Weights of a small sound classifier.
Training: muon at rate 0.0037, 12900 steps, batches of 128, held-out accuracy 100%.
Rows from block 10 of a small sound classifier, named by matrix and row number. Rows with one number belong to one neuron. Each number is 128 + 24 x the weight over its row's rms, rounded and kept within 0 to 255. All counts start at 0. Numbers have three digits each.
After each neuron's rows are labels from the 100 clips, of 14976, where the neuron reaches its largest size: "lies over" is the class under the peak. Only what is clearly more common there than usual is listed. The data: synthesized solo parts of chorales (CocoChorales).
# u: gMLP up (value half) (model.blocks.10.mixer.u.weight, 512x256), inputs 128-255
# v: gMLP up (gate half) (model.blocks.10.mixer.v.weight, 512x256), inputs 128-255
# out: gMLP down (model.blocks.10.mixer.out.weight, 256x512, transposed), outputs 128-255

u.277:118095145119159136135120116125121125093083143123149140108123127112138121125169102132080109155187157154105144198124136083102159113100166144163084120102152142139107125115130172143098159159126114149134158151139135141121119119142134087141093090150105150131077104100155111146110146105149128073140133126103110131158094130132141123120147116143131114112131117136117156093193100134108157113163
v.277:154141116154156150171077122126098131151132102154150089106116074135137106097109142140119130142124137147118106140098158093155142142135126103179150096145134121119169090112146135117131164150135145097150135140144089165103094138121121146129183168131155115173119094153143096063124175064136130112106122097125153140165080141123113150090117133114131111093114113119089150168152121129123112144074
out.277:136099150104147100116142126150092131149154096170105146134113089154170133093096140117086092093108112130134135142102114151136148142134132173094124138151149098122123159118128109100132135142143118170131162142138121139182117160165145144122119146120114110141127138131103143163083156100147135110168165096125130136144151083110092140132128144129149172186133101084092132149105145118141108111123
lies over: G4

u.432:146175141134130160128169115096117084119106142145104152121151117130161134173147109173103140111112139137138149126144134115120097173104088138108127129138153145128174103149126167098145134116118140162151144150138124116081167178121161186119126113113134125151113112128098134173129126110114138103114115121149084147152119118104129167130133161151095095100093121123123121146149147138147178128126
v.432:156097137135071170127127125116132126190078142114105121146103160119128159107106138114126104089093098112143090125113123200110129130184117140153157126144158097130113092131084091118087156130154117102113137152101147145163147150150150120134154162153154123138153142148125165131097132126132109144130132116076179127101142085115094115145128167147138065127123128112116141130149150141142125083166
out.432:125161073112155123121145111160205122139125117122160126123172108119068122145134096140130135127141104125127114103116093100131161133123130158148115093122111119169136135148141148140146131167108113165118109101132085157140137166091143101135193071130121100121070106125121134176107135198124114127108143111151132158108132139147135110148129110120157156106163090105123144149133136120125095069164
lies over: D#4

u.260:114114117130108126143151170077123086099133142134118118109107126134121132153181069141124127104167127153161095144094121104152170116116148161170168147143152135117151150139140101088164101075129132116109136175091118167136133103143125103147132152103087142105118170148120137094137175113125108179148105121145086124111073116100135125173093126115127111118104111125135135135120114129150100136131
v.260:102116135071102104173154131096115094083137124104124196150176142149138151094124080137120134076170122137121147145102132132133108100134137133127142123113101123116166082115168167146155146130143118121149138092114130127093087139149104107158159113112143163109166126116073158138105116125163139147143110112130126108102119124117134104089161155178162152116150132141147110148129116137125154101090
out.260:147070132152117107113137124100140189114132159103146118121143144154122135150125119106133088137128130097116118116107133134128155079120133125161093162175067128126114159149144150145114144117107134140074137117137087114142125136175143078075148117154139149094145120143106137130154180143183130102113099132112083115160121149121123127120117133138097140134154121085103135161172106127142088143145
lies over: G#4

u.257:114134084149115157132141131082127098080154082127128131145122115112149107135134107126114201156134145077184184136091141142144084151110126144130138164081142163109155066154196116121112124124088120105167177135128118150105127146136120113158132170134142172115093122107116104103126144077111126119114123125120091104096143114117129101146099150126178154131117162146153146124135105125090167155142
v.257:164160100128162112123150090114119131121118146108190118129107136149127135132135157143144121144103118096134099144103114096081119165157216109145116074176113170127117109132093100093128107113130177103137090158123153149127154131127122090129148165135122173143145122167100122121125097163163120061126086119160129088104128139153132133140171108118123157129109119148114110173128136132134143127157
out.257:113122138149115153152151166102091097153110127135093133121136128121118174132119134196137108122166114112154115117196121161096132120139104134110139138084099153118093147158136151137154124108078126122139137139148155141101169082110090135117139145091136129142069124127130180148100171146116143124104149151094118125145146117117136147160140137162137116120132138148129130097149098102124149125109
lies over: G#3

u.26:147137126146096125117113116126132111143155160146149149108151070095115093152142133123137160149126132127126116099105186119085102156141132158129129171095173096147127110155121157143165079163172141170185099158147112127106169145111127127136117119168113192136127181120111130078095126129119143175060176129085103117112102165130138108151121096172081115151136150096146127107115123128109132119143
v.26:118165123146093093144096166119137121121136121113160172171122130164081110099114144074139137111113132114136148112197145085108127114108147101127146117156130110116134136111129161094117132108128122162130141125126109112128167111129163111153127150172154151126169096114097130115145093108098137141146111113109136114149122167094157120113147106109109103142093107099141125085106143143156171103128
out.26:137106147085140108149108127105129121131153116148110109134150165107134121161142145100092103145129119105106099083141126128145106160146119102128128082131077132126127144122109130160109091141124126130098157118104083118115122102136108129123095139175117089156112115152127157149103125157092132140129114136156165140156118079138112152111153095128140119105132146147141165144166080146099102092097
lies over: A4

u.241:147106142125155117146139139141092101113134145148126156105139104135142143133174128135126128125127129147090193100113129124079121113130162131158107103112156116119094153103107127132136125080104109177111146161160138139121099149123137105157139137112120148139113123122121172073178125098169153119147135121161116142152158134110193163133125150185132108105111103140132135130108135137113115141110
v.241:152164097095111132125090115114137141121110073143126130149067165113117122090125129112162104183121131180126138133163081109102170103166125103143077113113103114098144107127149118092162159133144117112161122143094104135103120122162135135118119123147130087116130113151117077110164163113150119099104122115170093091136100094175135134113118127104173088145154064119148136117115133115148128115166
out.241:110131112124086105144112105164163102145156118122115121144133191097094121144066090134115148121111128145111121161160111122160081121116118136100098119176133110153116150127165118096178091198154125141124171102088142139160159100095140139126083107155146145156099121161136125149110130156108100124142130153121086092125129126133151155104130079109130120142134106109138074115193110096112151100144
lies over: G#4

u.176:106138109115147150130162154123125155128139145076157123120149121105124176134159157120109116135185126151111135089122127111113125116124135126077080153143111116118091103130143172126127111163137161160117157116143105171139110109143104080154126117146130167116133098140151126156162153158104095123109098161155161159154144116138140119102142143121133144138099149096125102128115123082162143110125
v.176:103137104132146166106115151144152153131161152119146135110135124151119127159135165125132108160136120110110117107119151134093112131195142115154129129138110142122115151131140143160088156144143109109147122077153122161167132129138142093116172111116098089125112115142134122147117173198082141114115136152120105130085127115146132123156128152140131117068135096093064159098151127163169156096122
out.176:121088142174138154076126126122141139127095135144121099157158143137083124131140130103160137121081152133113136120120078142079077106143139096073123095151080148160097148113153134124122135122101083129108108105119112150107175128105133149144193162146129120133112159164130117106146121140106156133131089131113085174134138120082154123172121143142091187130162162189145121132129118062151122135167
lies over: silence

u.228:103114091145135146109153084140127111124139110124107175103153164116115103103143132099144151137133112118179142166095136118114131130100141119123167080116111087139153103147160119112153111140178137165112085181104168126121109149100122162086126136144145139132192140155112106098126148130138136113109097129137126155133174097173182069143136109078130138116109135135154121109107106123135132108144
v.228:161112159094135121126161106122127149141093124104129112122110107183126085122094120113134104157123138158124095136134094139144124137100071177146138097134088085137161145100136146128146126111180157179115124118131148120157095167118144167114115140127159089120137151136161140123103143135137124108108080165121131125135150108106132128131101128124138133116146093147128152162137139151134107121090
out.228:079165151139141077102136129108133123132108065133122143103126165147134137149140106156132106123160133105119140134154178143128133099152108152126093163129122123063148133096091152144156124110109133111120102113127143137113093129133159100096133090122136150091128150115131136135162175096149132110098118099128146163141184100130200113114156124145137132106132117126125134153155142146124085135123
lies over: B3

u.501:143143114122082112139086165177130145141098132146103131110107132145136128109102127134147170139173152092076076149144127108185143087108134128172101132173187140107118126122118150140102101136105139129141097123178131158139108165151111116151119107111103123130122112153088133105102151139159111067145113151197123101101142091130124141125115142164154113112163147147095180131146146114097173116138
v.501:164123088119164129146144118177115146136112159145120170087113102143130145166080146107124132125137128141110146125178119130116146099122134116134082113141115139129104141078117157088116164116129135194150093115130092119137147153081133145123111149124132090180065141121116127161127121163134112148179080111133132092092146114151084113128108157123150134136161122111167126113133125154132143111120
out.501:145125148162125113113142115147138146170112158116152110120176118129082143147080099170116104119129139190095150119151099148150153163123142137118087117121123108118124147142116153125139116140106144146165094168131137165158112123127146079119133133149143090135146102134123121116132111126103146102123167101097154114145127091112125118102090172113101133098151097110111111159103075123131159113101
lies over: G#4

u.142:107115108120177152124123149117142133110082149152148125123153092163147127145134122134149138161072110118078115133122129101097082149101136117124133068116128132136085139093191122126087113124154166128156128158115131157136114115111115104130081119134134093150145101070121121141124139164118134145152144104166080139116112146124138095140123131148111138118126109068124098116143116130108137156176
v.142:149132104130154104165127161131101128162152108150179056119141133128089133158121074185112125128089107157146096076171132092131149117093153128139159147170112144146129161118149102123147088112130115093114136130096130130104114122087143085106155126130148143122140163102155113104147169132098140123115151158130119123136107116124143103145101119144133115122110153107158126099142131120112122138181
out.142:106156163121153140140207187132162133088121104138129128122134126121107104139149148144144105160145157125176133158098122178140123094118113083134150162154117110156124106087119128143129126145135102089102117136160148116124112146157147077152106166089099123121134151126170117129158157139101135133113132114120101135140130118125105096135126152071104112162170152147120144162145160148156110057147
lies over: silence

u.149:090133131129125146147128165124137167147094100142092165111103098155103137126131117134101113079085166124144161126139140084118100093102106138124126109132108151164128096085150157166153121151138147185093127133096115153116113144098140117156094132097132112173103085093130154130157146160112126131142128095125161150164119100141136131160129152078095135063146114105147144149132132172162139100090
v.149:140105096112162135101127135135146126111152115178133093102137121100141111158121085122126101084115153153100108132100125166156161167133130120127107192142108097123101097134123125140158121127138119099149075142152113145115123116118105152137133128111174124135133135114151151127131126143098120076176156083060177116125118131127126145102149122101138169112145052136129127109139117115131147108103
out.149:100142140110121127156130110147149108148127172081132160164132089099127117139105079115117153105121122140117127132103159127143132122158144129108150144141101145117135127110093147134144127122118137139116181146135093173074103111171166165126161135173128085128141150111133133085124132151126112140125056102084148082156130146109124111100122129074101138144165103128122139123123128148102116128163
lies over: A#3

u.154:145109084125102123129149130102085086120158136155149144137107118131167136131124127156110133123145084121159129136116108141101088131100142093129095172142108110173144132082119135126117095160092130126118102120095176126126128122157158149133129108123147139150122169123120118118155132082150155099110114140101102103128124114119122196086156135105121130154150117120131101126108083123097194134153
v.154:135117148116125145140135078112171156154102116098207083120105099126119113089107135141126111137158121120133151173086124140110126155148131129130115182087142103149140108136163094123103130111121115148142145156101141103154151086185139109110151148138135118121135138136080120154078116107181142151143170140115144153139120148116158129118147116114135130076148122150153148122113122170148147152139
out.154:114111160113161122134152106117103135080085127116111170102145140119168131090098158155102106083124160125176172118118116119125130121150089175091096146110102151127132105097149116133144185155123088120137168131121105123161165117107158155144135123107141124150168105149136168137117120091139151151158132130131152137118118130083154102097136141115121109082117109140166168136162149152150099119125
lies over: G4

u.266:140151114124139104101113139122118108133156115125132112155128155130113131157156098143174145139117136094158136167134142107113149150130115143112116128165136160126109126148090138184131136169159118156120164131137095104113117111126085116104099151129127080125165117139107114128156110129119123172125130124169138179117144111119153110117138087190117137117128114093155137083170142123086075183150
v.266:079125174164154116124138156155117095108102136132130131129126113170121121098154151194130101131118093100111131124163189099156160162102130143124131135129134141154127074147121133123140114119110102138089162188139078158167130135141100123137176091089126105184161138101132101123121099136163116116152118134103136140099093085098096123105075135156130131110110112106184143130140088105120160161090
out.266:086117152120116172130152130131133128099096146135159091141098119124129113117136124061141116108115093139165164116097140141099168125178120156112178157126150093122175133136143121164113149134109124078137119128094129148145119141094136113110149097123131137124105127169106121156105095141101167124113092149134070133163119126142097107136090095099111145133114129142110141148118133129118145133144
lies over: silence

u.320:126130134166165105131154149170137152093109135111125123111141119170143123154146136169145134165114146133156120100138149137135129148141124132119127175107140145123115140122110147110116104058128112125093136130149130108160152109120116154116112130148127126132117122092129071057151119103114092156102140113145091128098142116140118103150129133106137145092135157109102125157144116117114131134111
v.320:132137147084152098109119105137115106139104108166129123176100177118158166136081135118127119175088152131117111118121105106157132146125103112123106146130123125109152129130103130135130154106120155142120129112123091145148116159112103125116111156143102085155110143080112163127124174151115122128173167149149113162136154132100161111140182062078155119120118110153104104116113087142178076129106
out.320:151158098091146126149084134145140097120123161131146157147111126162177096117097105101135174129131149136116154159109114096140117090139121094114148108114117147175133126114157120110131153147123137155174122098140133076171105159105165117160159162117112123119141121130097095101144148177140164126101108118133102121176138125115147160074103096088116111148176148144100105115111110153147111129145
lies over: C5

u.400:121114088102133137176100175138160095113175108141184154174110107171145107128142142119120135081123099130148089114127186142143146116103143124161156105136142113124146164122140140160113119128120110132111110180156113152135089124112122123111127152122163136156122126125089110099172108089169147118145112093161086119147138173082150129093122110149159076171185122108156102147095140138094132153121
v.400:111132103149145172175156094133107136125138137157147074087121149154121092162132132134122159186127134120152136147123136154156143117117129139117143120127128138112134134156118119112164107109111111110106138115097126102122140095115154098161144141134129101155131106113111101126160138155067140123121140102130126129159116144162100148101070118142133107149112116131140139084131116131137101141108
out.400:138118147094109122084164101106125136142190148172121142130084130112107127121166111129163131130118177103129174116121136125168142143099139145116090110198091099182142106139156104123118103104103142110112137135155102089113086162167149068121112145104150111168123151118132086137142121167167120119121101140129089122176137128107131098131067129130143145110088104119086115130088140073120139120169
lies over: C#4

u.337:128109144160148136100084137122136121132069142119112112069065117129155111117109154124138114144176140173152129114117118118147075094190133140158119118142115081162117141152176119148097088129121127140099155127145104113121134139129102138149142130108143142126098136115159157161150143126146164110136106169104152122109114116145128113098101159155151138122130139076138168148139147107164129123117
v.337:114115177108103135133128116150119129131090109127146107108146122093199107099171117156184180122097150161173118130101080112152150141182089135146117098137146121167144106159113109180132151150093099093137147163155153109084156099139109171091114123074145114139160113117107127076132119135180119160137142143160149113126161131156091095139130098115126117124104124105138114184134128111141135156173
out.337:093124144102145147097138097134105120100136116141122100151181159126132117176164128134114157163143115161137132086084122119117163137174138163101130123132170128090131102136095106098162158144148165137096134120149107143101074096105146139111115158138118120169105095129192127130115147135156089160142117136131135144131154122154111136143170116119115109158093123139122189116146081133118098162108
lies over: F#4

u.107:128118113108107111069173143095185127131131150132141149099103108127153124198161155131130130135138114158180149107080176085122108141101129128098084147110078140092141063129100127159117143162137107120120134121154085145140136148079123141092153108147165104090075112137154130132130143143148163081159121154168138109165114086116107137139131113155102100116120135102168140126157176130117130133115
v.107:142119144150128139137134125125142072134150058118117141100139109128124099132145137140134129112098141137109137102154136124137137154141120101121110149131105126129127145108114137126068158153117153161108172106129156133121113153118106156126157154144101098139127099130133124122147118121150117133145149139106122118156152128105157157149072144142073113103166200140097098136116115115117125141081
out.107:115175108165162103117116110107134093131099133116137147109182152075094201100146118140119105180117128154086121177136125167116097129166128142139121108166157112135115162099132128177163134114105127121191139138111126135167151163119111154091123144095074098147056147125129169118105125143116123119119133142118090181131113119161153116139115155152108129128105125127166124156130158123134111117130
lies over: C#4

u.417:158146075130151135108117175160094134125109119108125160153089120134105160141170143128120139120151134144151141121162119133157135096144124109128181130147162094085174139142132116102116136116065095126172081168111104139157143089153122158121122112115141076166081154079116124132143135134102135114144162112079170126136152081111123100124147076119094135118149153094120124151141187121142136140115
v.417:128099086132147113147114174168173112136126151096121135151137133112123080128084124132140155148133100165128103169100148149136118168118129158145078133120101146142148123152146122158121116137174098134152140177163138117157104165167132155134121158115098072137116125129122144100174160142139132134123169104080085153138110133137164101109114094076149148140130138131095147172116132130151164092104
out.417:105120104127130123159081113134102133101121177119123115123144102121128098135128119134100173149110121135138082134116154146108111113108152096154133129118098137121143131148110134121146135140130135139139154122115107126111162131113154127077130183153119103199138074151131128128069117117115135108132109153119103150157086099128103150171105141153126124119102101142126113129104153122100150133096
lies over: D#4

u.76:128125129151099167114117137153149115080166121184125113185124094154143161122157107137109132100129140142123123168122139166102106143124113136142146083135141120131146136112135134147108079148128129182131120127127106165151109137126127143122151134169132086135138155116117064141098125112153116159157159152127113135122142107133129085117050158097148093127074140146109109151097112097152102107130
v.76:118113161094119157154133128128139119146160198150155165146145113170097169135162097105121129173107151190123100177150076115124151140118142159121132105129097127115142099155134133136107100100105105105125130146137122086168090140108123134184054166106115138133108143127071145129140130168118133105151101137131093131141179157141124112123087118141115136141122125160145150140125108085146090092108
out.76:129135120097084130120162126151125146126139147118125105129141112140158084099091159146122130137151098115114151144104123112126134148130136140115108142127128107125118157108083106104115125158170117139104124107130187140169121161106104123105110147111130165104127143130096168095102160101121125092097131094165133106154134094167069163145113156096140170142124131132109147181124156139144105103127
lies over: C#5

u.402:130134095103173166161142157152148123127144109140114166162126189134126156141117163143158098189096105144123132162141139108147110127112151149118141142125138154141108100163128152123145111113080174135078090162148145147117140151130113111154106118132162163122080149135123114147095131085099138180120128131154131143136121135108151128087129074126123148118173121118127129155147177164103137129107
v.402:087096145099109125122129132150097130129133145163143110155168131130140171090131146106180139115103137118144151126089140165092124122131112146177131133130124099135156132126137135107133152106087116162131149129099091081112150118139149148142162149116125117122104132118103150086139120120108124148073143148090132129148135128058128124105116134111167116183117134154137128147099144177160105101115
out.402:086129115139139119096121099109110122136176126114114120112156082124150112122083122091117136117157144107150127144125156169137132127132136144140110106110135138166176101077150133134097159134137083155170154112133112100147091128127137148105107110132150104168160095169182179124127159146120127087157131172108120120146123109134121130165151090110116131153152083121103140157110120165108076167181
lies over: silence

u.433:161109114104146160140121141102181111109103090134077116121143136179120161121135125143088121092166147111138151167170141128105125122122102118106142177143117131100122112117125122124116127107116084131154141124086137105085128122127114173134175150098138109107122105124153115107144135106144143113121118178146171091112171160126135130164105161102145128113113125134098120132158096151131138165144
v.433:111109124148162108114152134123135118164121093118118103094132123100172135148108097076115130124174138097137135125151136167145124145107148121155152142131153146123085141125117095154105146153174154126125105148143200122159151132109082106151130117186094087139139130153159132155122127081135147134128118129128091135126184092098103103094135065110160139138105096130134100152108137120116131117135
out.433:153140137154111101131093153129115097162101106138121121154094124114121134083143109121161146141082079153114111130092099134122118125159185141103142138114133118158137149157102136141138102136134087131130149100079112138142100155164101082174151113125122104153168171085114126106144111096124099120118117135142131161158138132147131140127111136153129124170152155112143102127143124118160157138146
lies over: silence

u.143:148119109168137084107158131147159125126101159132130123116143123117116115160163140134123152121110106086139126158119133130128120112112078131113132138131120119140083089161163151123091110135121094155131134152140096161135210146118134138100153128120142086133086126118124126134133187106125109136142162084121137131097124105120120109156136137156118101142127099119113083117152128099162093134115
v.143:161141121095148119165104140118116154129081123122170124127156091146114182115135146125075133109127153136129082118166121146120129102165163110137138130130111176108119105125109127163149116177090150109107125146114147120140128114134129089119121099100090107162095130120107145123141116143117071157158126103101148139116146116105147128112113140113109127118123152130104061103116115102178139097127
out.143:105133135080147128147165119138151154111149095110099126158107111145145144116078115097144127128128101132110160054126125106109103082183135115111108145139116164131127105140140089103103151123170127092103135129130101148126124139109191205106152157132120098094114148151138106073158137099123129102126139124081124184158139129117125122156094108144110152166162072090106170096123118143140121145122
lies over: A#4

u.453:139143101139170124130145131158106115120128171137117131131135120128113190131150133148135118126080140106122116105156144111115087125130156141157152080123107130109111106132110140113105149127149123134076166114098108139131134123144131146115144146116140167126135123108136107179155167110091106114144143148142140089099141081148154171156169113060149106119132144108150124115111128144121154124102
v.453:112148122140138075122114118129081129185103107150122134140126146103133104132119158136141123151142122168181132104109122114142109139137170155121121106109112127126154106193141155135150173149084130187105148158151145101097179155153121141134113131110109050129135136156140134103145115190148094072148123119136142134093163103132131117081102122082122155092111124146125159119156114113146103130125
out.453:116143218139148130128111156132121128116152128130112158127088115128127164073134078109139087098101097102149144170130100129154129163146103089127136113121102090120107146126130138136121110124148100166113119136123128149115144184133174133151163133141159109126130131105091136124124137126132105105082136142075100132099154112119136166151129123148088144150136170120083145133096114105096131140103
lies over: B3

u.41:081141142168126135091087159141149107120120173121158154123165122144176162160165110147114117116112131113129137112140115111087147160118120150128137160141109112119130135131070082088152137141125137116105091126162140144152116139131081156117156112115136121112099134079152106116129164095145150118119107155159140088150119138133148145141115077115100107145099135117143132095104149125151150132064
v.41:128117140130179108144091171141109063098125107153122094156147147109147160135141129096112129079161149127116134149117132135075149127127128138090104130117110110142122123188140128159111111101085147131058094118099142127101126104121141110124137127123154135132117131117147103120117081099101113128099140152112074141101101182094165171137111126112128134124146142150129123156136118117091161107100
out.41:156127154134131128097108119149116146123105087105144107161122102118153094152157083132107131153129180128128128067126133123111072128129140084165129118090123157134093107160147148116116144119170141180119123172131154123131149123139133126114143153149109178113142158086175135116121148112124161123139126117154158165153115115106144144154122079130098119126109128168119131122144133139141116133183
lies over: A#4

u.175:129149082140075161133132147173106126131148149086076126109123119137101063140124126103137145165125146135129100139117145154147128102120126131160132135148135130134138143110156140165078094150127121150112129147122151141076125089129100136096161119146139163141122133160123092125146128104108142090125141077121129043131146125124104128113100129129106145162106137108145164122147156112149103157164
v.175:138172121128159129097171100107139103116137110162141181173093139130088141114122108097170104118119157183149148119110115123109081127115120105138164145069142136101121144118143134151138089152155113112146123157125132117122131113133121132160139125098138107120124096119070118134120146170108101083151084083104124124165188108099089115150124134098176150152187105102119145123140119126136153147119
out.175:111163120110146135171094113117124124144046116114126132118112176100128095097137134120129141096085100104112134103113185149127154132123105183134115172153128155150113149111122068093096143107132150135124114124135180133092130119151122052108139116146163104127118124116094110157117152136099148109153104158134113165191159140088134134163162163118166145107117126120127140189139125126140106114084
lies over: D5

u.62:177123081109098166135158104143127151133107111138066119112129131086160122142161178105151167159150139134152139121174106157144123148148115128144129129142130104107146094114102111154112107119134086156062107137089121141147152148132173137119098108164130118087142150104150125106115151097141122096159084121163125133104143113120172119137090141149112146148116117122107112097130131137135099131099
v.62:095107123164083151094137141088119123131157194124157124103153135156167111153153132160171123109136149119102159149151126121105119121148149122081135130168117109144088135148094120101129105160077127109138111186114125144141133119119114087125128118118107115150116112133111080139151137092090155143100123124105137169164110112124114165149119096111137129168080171139130134084135108097106157116123
out.62:085100104132147088114146099109130067150152153117066169089164138142143108090163147124132108130141118120121120091111103129144168127164120121135124137103117120126119129135099141099132138154161171164149119070095137123119144129136139087117130121113098169152133119154177132137138107132140146126153138131106097160123175161113134174150107119128112115122096152155124140136127105151137118129116
lies over: G#4

u.409:082181133125123117135139109093142186134103119125131118094147156138115128095073160126159167104132093129150131123138127141130133117146127158132093137123160133127097172131109139125110167103094108158117208105138132108143126112113132115086101135107115127158127108098147111162132170142150126132131127150156110119130115111082169067147119071130150126132147180087118103141175093115138172104094
v.409:120118140136123125171137167114102118140147121102156139113124150098129128109152136127159135167127115118128110072132160118130128117108094133135139151129153130151085124153142137120136137140158142133093087154112124075097103108133096143126112160145166170123150145110158105109150099148073096120106169168105146128148109118136150152118125126129127179123130163113121112182114084098145111126134
out.409:131094141095109154106156113115142125115124087153144154136153147148103131125140113120075132178090112110137163131139102161141130126118145155133094187120102102144138141134122173135143118134162139127063108144103093167128123125128124145169146103119158131081130139144155147154135121137093081143116129109114157136152155129168148162098101136116120155142143069084113133138097154136109150094151
lies over: F#4

u.0:077092088133160172172118114119128136107102164102112175132105097099142113104138120175129115157089125123151089122107147127077107118136090129125174134087180117145153169101121114141139109118101145117096149107115136119123147144133144123113112156108160156088119148186158064101164111139125144105173089161130161112121107069147095174096141136093086142101138145104131137110137170123141137125143
v.0:155127117153154102144100135138150111152118151106120094105079145152133151116157127140148118146139111138109192160133136122120128110168127127124130116127100154151171092109124121148114145154140127181157169059140106148134129097129102095124125082183103142103100125127117151119152145151170119095125161107116108108125127138130112148117114125125126133160147122106128086114130121149160125123140
out.0:169173115065121150154125134091104143144163104142127174132098121137116134134101094086119111110141105137121136138112128128126144120141090116100168158142122119107120148167145105113116090151117132168176149123166139182081144110148152093109116135174133067100100154124123163141163111074154126118114144127111102121100109136167172082171124155124125141138160159147145161131135117151151138127104
lies over: B3

u.476:116139118132128133175161117144089185102104129123148113119151133147146167125166126076082156115127132169139135122147118111108123110103088098089142137179128134183187146112133144141087107129080135115172151145150138114101095110147108133132151143134128119098112135103125132119096166095134129124134068160159113126143147167147170128109140157193151134140143159103158140149142140098084128171133
v.476:113151090142170139145136103136129130165186115099148113163128134139122118121118149130073084150124119117123127137150114101101134160134138114178120152065109164111089087138146113127107076142124148118153118154098115084129139162130110092179125121122106105145105127155125117149099139106148106153141118153129091166151092116163139080146133153114149087134121113160105109103121120126122182133114
out.476:170112141135128122124114148199143124119140095101110140085132121149119078132111131128175127169137106150127108154136091107121118139126163107142141142143117122128092141107137096142130084074124138091044191138122144127129159148149114144129109138117114152126164139107106131110176151155126144096172152124119132159145165142183099120169104097087140154137148077117133152118152095084149139120098
lies over: E5; F5

u.269:153147146130102076152188089078112134143114111113090133107135136148084120093134117160119114085157148107072098128154138088117099140145144122127136103134113120100094137137131158112114099125162109184124166148205103148120106138151137148148109098137166170117138137112135110126185106134159124134119154175139115085113179107115154149143122137133103111111109124121128135126161143101127121124147
v.269:154143147142127105126122149133096139147109142124088093114101150106108132127038081107118146137143142096103103117140080141131154110104103110082137115101109126115120154136116159116104104089147117109144130121126127156102162150173097141161111120133133114133097092142147158134155120175075101136069151115097085117144140122138138090135162120114135191161094128123138136144137114132133132154138
out.269:130152114134116132137137126114153127130162114129148113126160136113130139140089110141143152083113148141102094098105109087118114139133114150109153078112104123124094111133135120133118106177106129109141156152113121168121097141159104114191165128136155148093131093090124120112100129126086076120129135077097118114138137180146120141097116128154135109134116111140143105122136090122157100106151
lies over: C#4

u.357:123149135160105134149122157135113141136117165077130190111126107137137121163133102131135184086124118115152115127114120117145124165139093145140136149116114125075116105139109101120129184117135134150109120170173094149096107125127107125111144135116178134130125126134102142103145154140170117115129147119103153098133102127119148146100150131090131146119152110107122104133180140110096131153118
v.357:118108153130112120165110138123082080102172143122106102089169138185170082163124143113079071121200122068120125133114128141147147125137140099126148108118131111104097150153122142121098168136124137114126124169092142125128110143150124124179120151096155096135126142113102173132124165131139114085098151133097091095125104153117124129158166149136126130112113147134127113128149103142148102117173
out.357:096133127142142103195089149104134109125137095129176116125171137091106134122128172137133115111113115149097128154134162109153107139143120090112164042120124114132130103124089126133117096174112120096148098092114161144151133147094166134130148131132138103157151113156086112185149098099099111127110127141107152146158143145131107080116174091116142083126097099130103114141070121113118142081114
lies over: B4

u.113:107099105175083196134156141132093133101130138138048144085156111096128134102119145132140120151125103153142146109121142139135152104132151118136165159133134128116121165116133109089132148132152134108138103098099097102141127093145122150201147155122144102110104150118116117122156148119135132128107122120138144127143162135125159154079121107153102105116125167114149076103148125073135095155141
v.113:136123123131110115123135117126139105177150102125156149169117154106175116178131139181114079125134165093117091093117164074119129092090134104161085126109103146118125112117171129151104140116116154117141133158127140158088165124123111126109133128117120078132127105153183155136132168099135172092176104102152110101109119103091134097102126151083109156082140132112130143121080163127146098142135
out.113:119153139131183124145136113150125081094100120112149146117116090095148151108141142125124196118100101140114126114126095133129121099146130172107122111143150126149114180106155150107163131124146153130076145120116125153123149129168131135121102112108114083139109140129138121102141093168152161122126098142115111122165105102132105163087214106117111167138122147127109165132126099150145151147144
lies over: D#4